{"arch": "dit", "model": "class-conditioned image diffusion model", "dataset": "crops of objects in photos (Visual Genome)", "train_examples": 123503, "image_size": 32, "horizontal_flip": true, "conditioning": "class", "objective": "v", "cond_dim": 256, "targets": ["object"], "num_classes": 300, "cond_dropout": 0.2, "norm": "layernorm", "activation": "relu", "mlp_ratio": 4, "head_dim": 64, "fused_qkv": false, "qk_norm": true, "inner_norm": true, "patch_size": [2, 2], "layers": 16, "width": 128, "positions": "learned", "optimizer": "adamw", "lr": 0.0025, "beta1": 0.95, "beta2": 0.98, "eps": 1e-10, "steps": 10400, "batch_size": 128, "epochs": 10.8, "lr_schedule": "cosine", "final_lr_fraction": 0, "warmup_steps": 520, "weight_decay": 0.04}
Rows from block 6 of a small class-conditioned image diffusion model, named by matrix and row number. Rows with one number belong to one neuron. Each number is 500 + 50 x the weight over its row's rms, rounded and kept within 0 to 999. All counts start at 0. Numbers have three digits each.
After each neuron's rows are labels from the 100 images, of 14976 (inputs lightly noised), where the neuron reaches its highest value: "peak at" is the part of the image that holds the peak. Only what is clearly more common there than usual is listed. The data: crops of objects in photos (Visual Genome). In brackets: how many of the 100.
# fc1: MLP up (model.blocks.6.mlp.fc1.weight, 512x128), inputs 0-63
# fc2: MLP down (model.blocks.6.mlp.fc2.weight, 128x512, transposed), outputs 0-63

fc1.166:514522467543561525491612454443449448413552546447411456468515480446562521547508479541527508494408468465598508521419549513411495502507503554501613486557556482427475519402553461473527436510474500
fc2.166:471478465500534432553554520485464568535478417489466486452470369463501538545491563525478485443372405509476543416461519414371485478420486512483523402514468598525528540449395406565518480544560559
peak at: bottom left (46)

fc1.448:453425506520512616530510401548423505447486590599530492511525489497466488510466470463515510505545466537610572506509457510559464467413566481545525559560490567506390525436443525513493429440393469
fc2.448:468511498583554415519450619507498534535508520487504540511544496504466557486531478483495429497562501506458383476405532484519528519488507563503501569548393568491583534474535510538478509498396488
peak at: bottom left (51); bottom centre (47)

fc1.404:468544534487514447476420509500639493530533544481466463483518466476462477498449462501478449384476416483521425411490514501514574569502574506387506433511536527492467453537468450505538486491403608
fc2.404:524460511484544496538544508511563501455525471476507479474494467470500479507494502514502584493518467508481490486449523588481545514492316511496473499414579432496561528509578495493518474496474433
peak at: top centre (50)

fc1.222:453472563496470464539586446517409483534429470602480473434448545484483386474522452570521463429473511489546568529438486507525467472516481477466510560441458456438458423574637394525459480448356531
fc2.222:497555518539435524529499427519362518446522591474588538534497489482462525500498472469548413529484439506572538562521458519469510525473516481507533558427526399488515442480581419490528433488557519
peak at: bottom left (54); bottom centre (34)

fc1.171:462531515493468481434545415444597515525491491468515512518490507445502530485532453468529484413476539466525384486478512535520585590487356587451507542493540475485462466536369514502513492458418539
fc2.171:479537492489430478483491509510519474476601479565481578534438473523464529547472453508518563555500495573495545407497449423473534507523648512511504474601442577514500487640552531490491494447455571
peak at: top left (32)

fc1.251:511460440504581473553582432603452450418518562528478475504568550562517587540376474509592560503388412450476481509619488489459483538508455377515524498516516425488490565448440530529459469546508468
fc2.251:488528485502521495553443540514433531470482504515456554494473495545510498667494507497549476541484440545545454462553495456468509534528503484477508388524487501428487368486459513489464558530442501
peak at: bottom left (43); middle left (41)

fc1.268:533499528445461436498425445584427494619473466528553421467460466533461525440412473512610476507542502512475502506514454565576561607446527552427455512523425560523499542498375523484458568539470495
fc2.268:506461455451519501492587485486497556502502464444509530569498476473454530493508542498531471504609518415448584356530519447595416494523490501536534400576454452533463474537486578664520446494476508
peak at: middle left (49)

fc1.242:404412588506510470445471445488527473499455566492500506492503501457461476507495457521533535360507531585481545533444553395540457493463532524487507502470512528510432490375477505327516598500594532
fc2.242:585495519436470494518519406509473527449483450491501514526515492478386527490466574471516486531498467495528556473500510613587589499496497478501473476391532389511570384399417472630482397513497413
peak at: middle left (88)

fc1.218:500431576470483466439576460504484565431504541572478421542512471435493471533543422540570435517511565593602531562433562453497406530520617527393483472516521466554579501572523536420476473429545420
fc2.218:477533459592499536522543495489511480553465558451504504595489398509434448547543555471517459449528609429518505411526570461560569427515576493487513609501499458536498443481455430591519427541627484
peak at: bottom left (93)

fc1.322:569559450568464482522556434432425500450475623526532465493480487501475472520503527523527539553445504457515494434539474514461465551450464512493493548504459455399494419452551382559526480440459473
fc2.322:550496502525533527462469467491511459474453430517414531493437505448455478524471494488463392564461495445468490559534471521433557391416464549501499536497576550474422469566430578372551451468447460
peak at: top right (72)

fc1.300:503516533531460496529514515649610499508508587475374451457533537334529439459438461568619466494474483563450484427554484577569604469429553458494551470530477420520537524558505499462480475456498478
fc2.300:541365511569425587576454458506486452524510556440520469446495478584567456401496452508442573533519440535533536513473488429491525516525419465508524472377549532502495551509433546566501540526540563
peak at: top centre (43)

fc1.151:497408520587466426511458439438521462482499401484482386478467536540453474499471612490453547355509509479457459475481606342416463547574543491514493530509541484459560482563486494471425504478413517
fc2.151:498590545432494516535525535515487526494428506575505492499504482471550528425526420485497555485566490489478505531489462537420441562505442468490490413519446531498541547494482480422514481516482425
peak at: top right (61)

fc1.394:424365453470558515459515576545535481520529523531604533453508439526488543461537417513619470473504499529508549566531458498425406500461588475478590429509504428507451502412437527469504441446489483
fc2.394:362509509531506470433475587506475527456386560501582484484431517539479564567497403490591573509495521462586423432513486426465512412569458515535522536481596478455339496547504496519453544509534525
peak at: bottom left (45); bottom centre (36)

fc1.37:518457523572523516564554478471469539402522445537573431448505516526431527536493548467473475485459555437432486595492558460524497596583419513524453576532497498451423438498557431386557561531546514
fc2.37:548568494431528481524499562497568522448425492441449575537512477533445506484469409472504506462507539484412606479514590500458452495509518489562470521488509522476532500557479372501490407485529506
peak at: bottom left (46); top left (34)

fc1.438:478506541576493397466467515468565500398561470579421422468530444554520538603571480499573585404437474483468583518509485494463451522451515526477447467447464455513591421567512508485476456481515464
fc2.438:555538495541418499531420475437478480625494476498467493524468482477553548449481610459500503541470568425537485420514453482470500397537555547500488523498561467511496502569417461584474424485601511
peak at: top left (68)