A small class-conditioned image diffusion model, trained from scratch: 32-pixel images, patch size [2, 2].
Rows from block 11 of a small class-conditioned image diffusion model, named by matrix and row number. Rows with one number belong to one neuron. Each number is 500 + 25 x the weight over its row's rms, rounded and kept within 0 to 999. All counts start at 0. Numbers have three digits each.
After each neuron's rows are labels from the 100 images, of 14976 (inputs lightly noised), where the neuron reaches its highest value: "patch colour" is the nearest of a few named colours to the mean colour under the peak. Only what is clearly more common there than usual is listed. The data: crops of objects in photos (Visual Genome).
# fc1: MLP up (model.blocks.11.mlp.fc1.weight, 512x128), inputs 64-127
# fc2: MLP down (model.blocks.11.mlp.fc2.weight, 128x512, transposed), outputs 64-127

fc1.485:523512509529488508476520548478506532480509484508483503524512479463508474518468490508524498437470490505564511468538501508483506461491494538524509536529521506476514490509485525509474503477499520
fc2.485:527462472487521473507510500523465516468539516456500490521473511514499459494488501510508481497491461507447504522502489512516455544501520469505488496443538508484502517495501494515494544489522521
patch colour: green

fc1.442:533503512511539490523501530456424540492466485513509504484513500458537497487473456524524468493480518517490506480516484539537494508484535494494489505500506492484500489510509490474509525485486505
fc2.442:522482509509519487512494487488430508557491517507503509460481527495456462468502495512517505487498487508509504516501489556510468441472502504499541503525510586527503518525508535525498511484469493
patch colour: black

fc1.35:514474497502522507458515500537505492502503495511474489523542479517507498563501482489493514525486489488517504476502473479517501492518489489522518459482528494457546506497500507534520486486514506
fc2.35:515497535482527569531485536505522490516476502548526462520490481507498498498474554491498480482520498510458500498520482487530483482486519540500451526528499517526495518483509589522524530516515505
patch colour: white

fc1.311:512507502475509482537491554467520534497526514512522541516434474519512495493532477495508477472489484482482460501482472516532461480510468548515508530518487513515464498493510500542505492537458551
fc2.311:549515535481531514531527510501507503477469503513507514483538555510520523472532504484452484482504524505515506494439487503502522487515456520496556531459442500489504489493454498520461467514490471
patch colour: black

fc1.5:439471483477503495463451472524516509495515468511486518511506477520512520499504501504508530498501483522506505474486462511519498491504507477538471493511463479452524475549492524503474457472443494
fc2.5:511461454503503509511455462508534489478530494504550468496502451506518497488492501509468481479445516536474477531493478499528484460550519488518471520518541522502513520493515496516500532486467502
patch colour: blue

fc1.195:497491528529496530488462481485500533486481531507492524451447462534478452486498506517527488489467463493475509499498496475488447536505504504543483537535503520534502469497478469560463448489505527
fc2.195:501501473441487517513476515509509491518447498487493503514518505486495497502461479503480474485477510504528486483547508502541486500510499489505501477530471529468514512482505517467501490539553480
patch colour: orange

fc1.360:533524502500520512480556509504497522501487482487484511447504500483485492511429466516494497526535515516542492459489470482515495486510473477532465551522527486506489516466498499496451475520560493
fc2.360:496501477523559521511543499495465489484524499517518485492479501494482500486508499499517515524527477516463506544511513491496493479485495536497502495472551519498489513488521452471515548499521501
patch colour: orange

fc1.415:535517481481528534521477507478501456462538515525516529511459498505512462505512496496528492504477505497502492489528514522485478526472484482518482497534495498425515543461496473529506490568489498
fc2.415:507512511479498488490471485487506505569479509473518496500531489493508451514472493501550480476492468506480503521489516511490521487482491507487490534472464514529484554497449519496500531566544505
patch colour: green

fc1.238:498499514482526520527475514498499497535493500508522542495522516512552528519484492492453515506454486495478532486527485525504464450491480508485480503469477498472524511520579489523507500518517521
fc2.238:555472475429543499500465530490539533481505480505504498489473531497488491527509499474539490525518493452476506485482496480509450466486526509499506524511440540508502520544523533473519506501517499
patch colour: green

fc1.487:456545481485510435491553478523505502507492509469491529446487495501503509512505535519506531525502493469499483489522519461543537502522467487535472509535460505488514508497530544491489505486476477
fc2.487:469547492453492514515533520489475508503491534498462545489524506508497507467507464527520500487518542519513496510497489457475515467529483439477475491526563498489516471520526465515486528491503521
patch colour: red; orange

fc1.133:493508559498506484522529503560497469478489531521509506522466505501486432485520475520505512513457485515482528495511491511506520489503508517548507515514508500464488567511491488447496541478431465
fc2.133:507503539493476514478525498480538491527473516514527489503507492505478444508482495469517500484469505518543512522502499504469486500484508519484496469526443509515512477469487451480483503489501518
patch colour: grey

fc1.84:529494488495498499488522508498476484549501497508540495503537474490515554487555501500461477495501515483472520532528502529540474519517551429502486521475533496506513488489477517542504489516507513
fc2.84:507468508498512511507468512500528494476502487498433469483483432488479507492523524508513510481516494436517499463496461512533480481534494490531481480507438534482502502493514504516510506537500489
patch colour: grey

fc1.286:484512515515484538529505528483513499558500474520477539490503525493496531471513472496458498513534498457500493502516506474550474472486472519512516526480474526523499499502494491481518509469484480
fc2.286:477515459504493517518513493506462492542466531470483477507524478509530458536474499513537491485535507495470485515514530493485482495480519449477495511474536511531496554507483510495488479520507503
patch colour: red

fc1.478:506473508549533515511486500502510473485445502537504514550488511482485506472535505504524500487480518476498553490540436512497499539469525484489492518528487510489518510525486494542500489498534517
fc2.478:501488532481436471517491492500528516518537523515512513487518534478487519506500513526517474498466519496508490473492521506531478530524447536500464530466516505495489458453488526498480513494519491
patch colour: blue

fc1.137:466525508474487502525535535493565505507540481471462500477496507522461472484489511483472473510536505472508491521499517467457510483490472509471533483523477489507501454486487476484479557504557494
fc2.137:478509498528483520519540481498529505491557466485537508490478535470519457475449503482495492496458488492517478526456535465492519492537486531515545523521501449495507524514526511522502483538488482
patch colour: pink

fc1.0:499468532526532455540486478459507513497502505517526518462514481511531469517500507464498534490497498470530446502499546512492470467469475494456477479539512519443486500488469503499528512482480470
fc2.0:448483502515512528469550496476511503502521519460517470523480488508507465528465510514466510504537493484457496528504511528462515528474546462492465526534537469536473505498535468526453515530464511
patch colour: orange; red

fc1.368:522510498537526508523484519481498519486461506521503495488511518478476485492486480547496493487509507546521516514511507507506560477476533510440505546474496470490492484484489466535498494472514482
fc2.368:528466465462532485470498558493525524505433529497473520482496525503496482480463492500516513510463493525458488512508505517482502533509460543502515488522485532507519541452475536517505536470550507
patch colour: green

fc1.495:503524460513533507499531504501548508556502488535500519524459513495471490545505513460456479458497474481512489512480505498503507524481548528461484546501523493501491486508517509550520495496505528
fc2.495:493499479483538483490517518485519487498491525514519496497521478485492511577546514482474506496512501506476499480508497492507506503509471523510459433499490500473483481482478508443478540494499460
patch colour: grey

fc1.163:509501458477455479522480512529524486536501480499481498514506499527497535486515537485478467520498491486462495512483557547481522503530519514518554508501493472459513513443511487459563491518534526
fc2.163:484525485519507462550474478516495526471480490512458526499505477494542497499530478464502514512517529521498492463482514518523528519507534495515582482501536537525494492507513519490489542485515473
patch colour: pink; white

fc1.216:526467481503501496495504483481520487471488462545514524594476509507496484495547524538500477456511527493509511497504546502485466494505481482508496499486477488501483522493520477524490493487490511
fc2.216:459460465471492511511514511509486474513487547503494532500557526506489570510534471516493485506507459537502514496497494528510512529498503518538458545496489513505493502501477508482505459507432469
patch colour: blue

fc1.414:526436523504509493522520519521551522462484514505504466446503530480534550498533502494530466557541502467459505506480467496494464498459459489487510499561503564506491501487476509489508508514478492
fc2.414:493500472430501532501507503500532502533501480488491473501521537508507509490513498513541468498521451492545487492476512499458470539485476509532501558444541460504502527528506495532517488488470517
patch colour: red

fc1.247:463506511510476470561473524498470466528488506486495463501468503520494546463490499476512483556507483467487509516516523508454490526495472479467498498508524544543519481474502499461471500489497493
fc2.247:496500507525464502486496527484509496473524497519494517503503539494485512472505474474524503514501545449505482499487542483458489529468542468509466473512489445459503566519485477498492485496493494
patch colour: white; pink

fc1.445:492572481532524471509507515519518473481539503548470462482503490524526493515478529476500562502494493521544480476537490512533503489531487508505492569526539501472502494533493535491506464468476499
fc2.445:527531484494475489506501522496531476502523509451469507501502508513455436520486516521501511513515509514480504477520525544493501471511513528541521498436541533515519541534506526499518552485534495
patch colour: yellow

fc1.338:510502457446466486506520487427517534490509526487505524535540522495487528549530498482472463498523436514484526503458515490500483496507492511489523485481497465522473502476534485553531475495501453
fc2.338:480476464478530469495521510501470500494514518446502484484464486505485522545509520509470486502519517515492510515466513497549536490512445505458511516507498510490509496514517504507499452517481538
patch colour: black

fc1.333:469533499537490527443478483493515499475483548481467517524493486529489474545478517504484524517514462483520490482459497496484453486499493516492523519525489486475516486493469497521527506441444513
fc2.333:514512487477484452508545474484530530526481536509520542514500434483466457514493517462472502495495480483472484502502484485499506502503458482514485497520503502493499518508488516489485516564503488
patch colour: white; pink

fc1.308:502449492474566473518492502447500504491491481457508475504579487470503514528507507480455455477501483518521524548500556507496545472505473528487527497504485487571504508501502503489494501460519520
fc2.308:538447522467512514527530489501517511489490452471514506507467516497507517519542493505521479480514445494510492426537520517491467501476536504531532534516563506471496461539540512555511495535493494
patch colour: black

fc1.312:465523468523520450564525497472500478543514503466514519488493474505529494504535488498482486528519496467506472507488512460525487516538502507528531506478491526520498503502528530528471528493507486
fc2.312:511519501532519498494542519513494492470518533527454524526502548504515528515516509508505509504516547504489507449528518497532516431500458486517417440514509450479494488482486537520521504508489494
patch colour: red

fc1.370:503454475487501461539480506490507502483483468525497526478531513504464508456502487494493495537520448491464519483467549501485533509562431527492526504521515513507517515499529532518547506499519508
fc2.370:472488484560536530493531497484471508484498482510514501488490469501505503470463502491487514521505499489461489526487528495429444557518475480488484461516506460507490491518491526568490496533498507
patch colour: pink

fc1.434:541506530501516500521496499462495477480529495497484505537524449511523493529490455511485513470460494476477526479497474530509479474540451494533502520498479535453495554503502523505528488502520472
fc2.434:505479521475515526514530509479506518519463512484492510480498508503475474524492477513513520496467535488503488457518529511521473483509478522529490472544520486524478471555511486474451505463531514
patch colour: blue; cyan

fc1.186:519500485494572490514492565443500550515546472503533487487515544472493497507474463484489516487537515476519496523510470524545529487463523481533498542495480486495496483498444537509491480507523485
fc2.186:534501534507573470507568519489483513504531470493501529468477513499474478568575524493492508524494452480487478495500521525526499513449491469516488481488473519504499501522513509508483536530512535
patch colour: green

fc1.119:520551470563505436493453512542472487488473477494530521442500498504497488479472486537508509470491488490559493481577454531501518479511502492442496530490520513482537498510542509494492463513507497
fc2.119:510558495481474496510435539498516508490474514532452514496502503492498458497460513500486502516517492510462501478515499512518521506564483512547507498487510491494496526508491523508522503488486495
patch colour: yellow

fc1.350:530472455484496443519490487475501514482491509481514503540516479514518538510533516523488537491538520475503480522488538478453521486482503494477515495531480526465500507480526519489464500477487522
fc2.350:488493476484511527509497466508506483494532515499502502489491513499525525490541459474495487459523484585486488471493505484510514533499463529480470519507518493537490520493505506483497481487426474
patch colour: blue; purple

fc1.407:484539513532496492504519487541524468517533470526483464459499484506496506529504500517490557484504533503537498492553507509533507471479490515484413531520513512482561455511484535488496460510477523
fc2.407:519574479484477478480576520509498500483515491527487499482476488476514512481509506500478489497504490532415498483511483514513513523530504519473455478535504468485515492519527547511486512506441469
patch colour: pink

fc1.277:476524509545496464496479518498515468509516517494537485564497511509478503505481524483486532468472518464494508486585499465478504491503478517523485504514517524518552496520499550503504495486482516
fc2.277:507499508496458463493535495507524516473502482472490494526512529496562569524515546517495478487512507479537496508498518468534501493488467466540438556463489475477502467469495469492490505491506498
patch colour: blue; cyan

fc1.502:478548501533483474460508477518478473483516476548489493441479487515511499510500491498486542502522498452525499459507495472532543483478519488498433536505498499492547495538481521478475465494482499
fc2.502:587573488490482458521550513500499501469514517501466541481483509480523530478502506511487493515486504531491484476523486474499523499531501521486482467518563501482501485519473528491517511490488492
patch colour: orange; pink

fc1.427:530482533505486506553497540480503493546504509504501467516501498510513487535511478508512474518451493523554504468501507496536482475484497541553531520488513521489517494511488521499542509529524495
fc2.427:480473488510461508474520502503486482523510519534544488480509537470469562480493522505489507483460456556492486500496514488478503506480476538505464534486520468511496475501464467494497480522472478
patch colour: green

fc1.96:435498488514505508494521487533487473512525460484466479455491481514542550496522483482512507480508480497485454514509496502516478480464488505523501489529508504514474491515491518476471513447498491
fc2.96:504493521487504496465484490476512514494512482490490531522513540525471526481497453491478535488490503484501511517480482501539539503462537488510528469484478454481510527514502456485478478518510487
patch colour: red; orange

fc1.345:458478504473522461450499486535497516475487450498476492495465487536519499486487499478524525521517474528493536492532533467505505554482478517462517474509497497490503472503517478432490485513514543
fc2.345:466507506492466469512518499507514500511501457498480535482527503519528540512479501468516487480467509546559483515494476464522503513489568480524527546472505458529529479493478509494479498496502458
patch colour: pink

fc1.82:504513545502510478546521512503514516514484482494537497520474514531499488539551553511490522531516460485469487524502524508509454544480507506464478450510509496488511535507534486466516481473487484
fc2.82:491508549494479529502545479500505509471470506515486481495528516524501489502522470491481496503540508557506482495524498515483517530465517522542448589459553516513492489503460518496499511483480535
patch colour: purple; pink

fc1.399:469526511519489504466496496476459510496547445487470508446466462486486472524457506475467517503518499508499490526538524492454532490500495472555514474550530520550495484514487500471484469490500512
fc2.399:528504536526439537496448506492471502484508479499478485503498466480504500500496519507487494467498492495536493481519475500496449454515534517486512511494435482479479474493487441508492447497504477
patch colour: orange

fc1.335:515472473494507502528490469477494483464494493506485514524557483480470511523529529495477505519522508482553492531478509452461498488495494538480510512550491498486456505511534522501469469494487481
fc2.335:512482495447463477485533496500500489549506494495534506500464537504521528490521464494484508502501460528499485460497497476510495548511456507508484537516535511532489512506524517527523477526434516
patch colour: purple

fc1.279:512547484544517432499528490522472467511509527493507480447494461514499484498483466497491535516509491494520491479556499467508515476505509506529433507497489517501523478519472520489490471480532491
fc2.279:501553489502504510535515524503506497513504528474451544481513519488532508467486472516495495503466503553528485500500495459480525465580484515506482479504557519490500506520524479517517487468485532
patch colour: orange; red

fc1.124:446502505483559497478505542506538497507490503469540527479495513493527494507535430477451507484520513498465476501512493483500511547501519496508502506507516504502474497499508536538503499514579478
fc2.124:516508489495568491504477492483510489468509482499462519494491478490490473486513473499494503487477490529537537506516560484501475562493494526508480495527488511493479531527522508481520516499517495
patch colour: red

fc1.440:473520501497509497487489500487498497482507475528458525459499471501525511496523492503492511512497485504542478495510478495571524481499501560505488515525532512482504476534483519501505477501461487
fc2.440:515534499505503525507511505493477519518456547529525486495489545509472489483472491484475502522520506551489518525482499483494493476541532542489509483484494516514487532511501502518514531454559505
patch colour: yellow

fc1.469:524558492540509457509499483495504472529472509530524520485510481495484528517506503457487494513492459470479494468491477465495545527490530511450497532503480489472517508512517490552562519508511475
fc2.469:516545545508498489476513543508503520512511522515465522517487506499499504514514529507499490529487497507491479478533486463521498443520489517487492465510480519518508495501489590496491504485493519
patch colour: pink

fc1.236:503502488516544492499480546474491564525521492483544506494522498482539501503490466474507484503527486494476491530522488467536493484506485512542530511516520504465520522502516507496490510516529462
fc2.236:493540540488501496485438517496500518496470487503530449476473511516476472553509487487538484504515472497538484516481510485484527490476513478478477511432463505500489533516481487505481543505494499
patch colour: green

fc1.30:490523469478492458531529530467511473542504507489508491526522485515492539503525492455512476510540472484496434550497542485477552477487490489504502491532525499541489498465505503483546498522537522
fc2.30:489497481498548517530520510503484509477523481499471531504486495502552520493499482488466502540572523476501474502493507508515525505512529469465474460490479464481488474516497472445504450521481496
patch colour: white

fc1.509:502504528482488477530498484513451515438511491494466476500490495528532464501485478511499481487446482510533523511506517491520496506478490547489515495532540502471507490488497537521519481506511490
fc2.509:463475461523468506468541480506490494483493483554517446491493513473540566490516538531473523484461436539489485488501494491480518497517509516499546509484545510453508466520476474511490482519503480
patch colour: green

fc1.244:515509517511497497548452473504482474516485538485560491526502466496533531519553530506484463505488488521464496524488481546479457507511474476521509516525472465517534514501495505561519495503465526
fc2.244:526514494452479516440475500470493491503489554507463482509487548510474518546541522512476506493551500448520486463487491526504499508449541532513486529519472510469494521532492493525485483535484463
patch colour: grey

fc1.229:481555480518526459524439512545503469500487437542486470457499499482500482462521520511510538488518476511522499478518509515512508474526551431506500507517496503512541516520461487471515498500464502
fc2.229:505568508490467502439447514510508483515501465539493486505494519494496487548510522509492490472483510483451489502524495542495491502530477508520459491466530499492511504473448493517484442501482511
patch colour: orange; red

fc1.243:544480481506497508512511529469515531505491491473512517508551499515505544516541473480520476507516463482482505504464524455494477513530478537476545502476492468511475501491522477474496491503517473
fc2.243:506488465469508471505518505507477507466499497447501487482466509511501535509517498495500511510525526511499505495478513461500503485522489533531517513495451518510477476490559515495535504487443529
patch colour: black

fc1.315:474518531541493481467534494503493499474492459505517493451476505531488531523518520481467538491466464479505503534534481470425552497505497480494507521535495520512503490464512508495508469514453475
fc2.315:509530505502481520476474515505497487493492510535492532484496496500462486499498524475468463502467514553513519529515510493488456454514501512482522500521444489485504480479532527521493503497524506
patch colour: orange

fc1.503:498533485513525472491487498527504489490488524499503462502527508517502458480491493500493511506503461474507488479528454468481521497488497507449470510524502497416488530445479492500549460526496474
fc2.503:486539519517463535501468470502557504548482492503449448492494529478451447482481504495492509498507504489481496469490510469499491490491467485471471532519504538553497552502522534505500553476539517
patch colour: white; pink

fc1.482:512484520483491509563504497476510528517533503478509488494439465540552461509487485490500492510502482487483483514484501503482531513564505505480528507518508487470481552483470536470513485496508469
fc2.482:509501515492493515539509492504479525481461522457485481494528489497510445480475502474551459482444498549496484477491497490468495510469488517486554535511524477530503529493482472469477466551479497
patch colour: black

fc1.113:515506469467500484499540555510503493495497518470489534532493516490520508482497473492489503480478482489500512501503519547536525441531481491502496511552505487433518507497527485461498528549498463
fc2.113:491517520478508502526498522490485530535516496479513519517507482506518431526487505512521488533501509505489507465474507518495525486516523467456514451452466485542514492511502479478476512499520526
patch colour: green

fc1.232:463559487540512492500534471499506485518477511492464498483507479518488503500503525518494531545519479489505477499505477515489532533507513503508444510500507533451527483499457542455486518504499440
fc2.232:503535517515472500494550510512512531505502488490478504488506515491519467510472494491505496503491516482516485498504489500472513548516581494511446462509506481513531506460537486488537519506502531
patch colour: pink

fc1.305:546474496547531500489504502440488550466502475465515521545505509476459517486496457515488487487536528485502486492534485469513502486532487477549500510535538493526484499492501515502459509505471503
fc2.305:463449512525526511474563478481484514534521494520552459515495502508514561499534492497494510474510444487536512513506515492486521528492524467530446553492519511513501454450485522477514483489472494
patch colour: blue

fc1.69:435492490553483497475515495510464525519551485475509522455491484533507478519494501518476470498478497473483432452506529526500448466516495485530519485521487487522481536475538517532488518487513462
fc2.69:537524555501450491536511507498469485469505501479450515496488509509498480522505483476469524535491505519512509488522495530508526488510503531509524490518475581481498518536493497507483514530473495
patch colour: orange; red

fc1.309:496500539523545506471529481421491526482540512488491464515527518476468526502480494509476469505529524503474513508535542446508489503464481504533521470520504476494479485493484521522508502492481476
fc2.309:486445534543543508477545486496503523538574505491539472511489511522452539482545488500476489500493470508558495534499502489484538497492506464543482538479517534524490482501494556476524518491496500
patch colour: black

fc1.231:532536511521485492534494485511503492511502490498507523529550466530525504471504493457517495515544485468474519528495511515551487461540511493506532493514449472471469536462485484457521500511490494
fc2.231:484489463527471511529494478506502518472464492465497541485483535504485509505518530552538507475522488538479516462528505537477481534527506510492529502523493515544508516457516481462471478506495500
patch colour: white

fc1.358:477507542536473477461485517492517521460480456479561554484456508524519500472478471485462516500535498506508499490503492507544498485480482533501505495492493545506505490512506521458496485503472468
fc2.358:528488476509502477521565502493490509456546493442540471497472465498491465538483501511528497474576509475514511527512497538474491509475480486515470494535489451500501528512519464477513500557522495
patch colour: red

fc1.371:491464441502486455526455475506529500473496496478524541518484529518498547472519476524522502523529516495466509494475475470518498508499497498472532485537548513482494497491516514533476497492499521
fc2.371:501484483491531531494492510505480503500520505524450516508542484491523549516497486524525513544521482500495469531481500488525480534534477558561498501482480467542498500516490513471503465502446453
patch colour: purple; pink

fc1.327:537468529497477536502505533481497550501517453491514554460505498515490481506473488571471486458523487471501517488494524481533492473515485483536493531523562487486523489465483489507499501476515482
fc2.327:478482501495516493518509508509504496497524488456525472490489500513506490494462515475490481519515530498484478534486476502470513511507506521508535511476493503494491524497540433497483542487522505
patch colour: yellow

fc1.458:480505482524497490548487511511507462519496523520478527500452463489535493504520491523461483472500479478488509474543509528513481492520520502528520506517479500563495454492457489553509443542503492
fc2.458:495509520510470507489489525490566505475513512544467497496537459502464480497506495513516544517499522524570524521492517515479464476483482500489503496546483475463497481437492488480487489526504497
patch colour: pink

fc1.332:548521506468509476455503529494500519500525514499524487567515510457494502492505466485526475450469470497555480543511536497518506461529480519463509506495479507469478477532461545512521506480485490
fc2.332:543527512517512492509514501496497515516542531446488533484476489496477458531497557521514492503491514475473505449498490499503534495514526491458512447521462458519492490514506490496476472473473498
patch colour: blue

fc1.57:517480524506496523478540487497491497533516492478466521507475545490491488527454516469453496471466503505526499519542530512486531456521457546522535492480478481501526494474501519483528492478503503
fc2.57:510510452517482471491471500503465503465539532442484485523453508503494481511469507516501508503490474541474479503513523506539475519524512453481517573484516527530491559529517495507491520504536522
patch colour: green

fc1.59:508488497497502458488532490482506496498464499489488516536457495522530521524532471445500472491517519513508479470522473462508510552542508475451495489539538523472495545503467488531495496456477500
fc2.59:449510496491442504512507489515500511521485506508576492488530473482462530494459510496522485510484449522533514573500508487488518509486508549503450512490494483543493503503486534495513447533469487
patch colour: blue

fc1.281:465524494527540495524504484531495501459491467515512489435496487496480488488505457510484507464500502513472521488526506482504487490511516501485498467536513463445569488508538514490473518482480474
fc2.281:515538513490510506523423500488495529497510483505461477492496520502482475504485508474489475498477496482512533472526478472535487473489431503556494537475500507520536518453514489511502501473501494
patch colour: orange

fc1.359:581485497499496491492476482461530524489499501522521518542475453462536522545483490500476485462490480545528516530518541485523478492535480499505508569515515523486458534535487518502535511501497473
fc2.359:538479529535551496501496500493478525516459564456507498475541498510509490522466510476507513484462526533544488510514501477478494508491555521524514501478537478522491497474497504508488460493538515
patch colour: blue

fc1.294:455489520494463485515463496530494470503511481493479502517578514524529507491474484477460495499502530490479490467495500474507516489528489494533516464526502491459490532486521493463492509498501444
fc2.294:503514517494466510523461506520513497513521474498517530490482491476499482518470494515448486506498514492513483521506494492449491490531571495461535504528460486532498483538561482497506515480486517
patch colour: white

fc1.91:473482558517490488498522496482522520458511483497516497491495529494509479504475473525467491478511506480491488474483487522470508486465504495486510484551530520502479451489490515508481444472536505
fc2.91:513515453470511499485526539485486504490549485512531497490458518492518525507467525485445497512471480493465489507502489484535500537501512499518482530513507477469513510519523547447504515489504514
patch colour: green

fc1.24:527498473523502477528495458479513472485486513507511541519554454534506495486537517483517472534491482501521480553504499502506516470540519492533503543551502531544504485453479482467524462486520478
fc2.24:495487496466494483504462494502478487508498491543536479479471505489552516473463492493496524471463479516526515499532513543505491487510515507512430538467567464481513459498529485530519487491503529
patch colour: white

fc1.460:488536492531512532516461500531498431473475478549475486531484513482512492498494512495517561476436456515532515473543498537501532513490532518503495523450508465478548488546472491471500468494529514
fc2.460:517525538507454461533518482512530483495522483511513512490514538491477467497491527495517488492481543503499499490527494540518440513504513525548503570442520517498504536466490462522522547511552495
patch colour: white; cyan

fc1.118:462509524468527496490495505481488507487489514453485517511499501525517527516508487525514503491514518511512509486502513429481554491527500500499477469478505503533463452490556504510471533477500456
fc2.118:465468546497504450518471514501506496527508499476551505494496509522471516542481469498523510512454476499491503562493504465466468481483511509480510527525474510475515532491499530499487493503522508
patch colour: black

fc1.383:476550501465537525503488509517514507498478528519512504465490543526521512480522512487475518524533471497489495463511519486529494475472513493414508517477522499481560464476501523505487476513538489
fc2.383:505544501457540462492440516499522513557461515514424495499503463523478492491505494494494475528493508503489496471514510512519490494509448506488495496476509529503493492533502590516491498488524483
patch colour: pink

fc1.190:470516525512541498475501459536492517507507498502507486469533547535486509529486485509471534510494504478499561479480520491475492519543464517469532478514529481520545468494517491485492466493497472
fc2.190:507543528469498475494515485510512509520498495546461495492469521493465498503508466499491480512496467554513484480512475478540541505467507507540506525512504546488492513494556503500508516482529528
patch colour: orange; pink

fc1.307:535475556506518477513506502461527525457482516533503515488493474468553507529477474505467469508519492511498479548494525513518548511490487509488484542510487517493474481477469511468520526493502509
fc2.307:497496492537515519509483520509497499494495519518505454518488478507466506481446470497515496461565483499540483498500544545451488450467487529494460526529516502507496497509514496470499516503493484
patch colour: red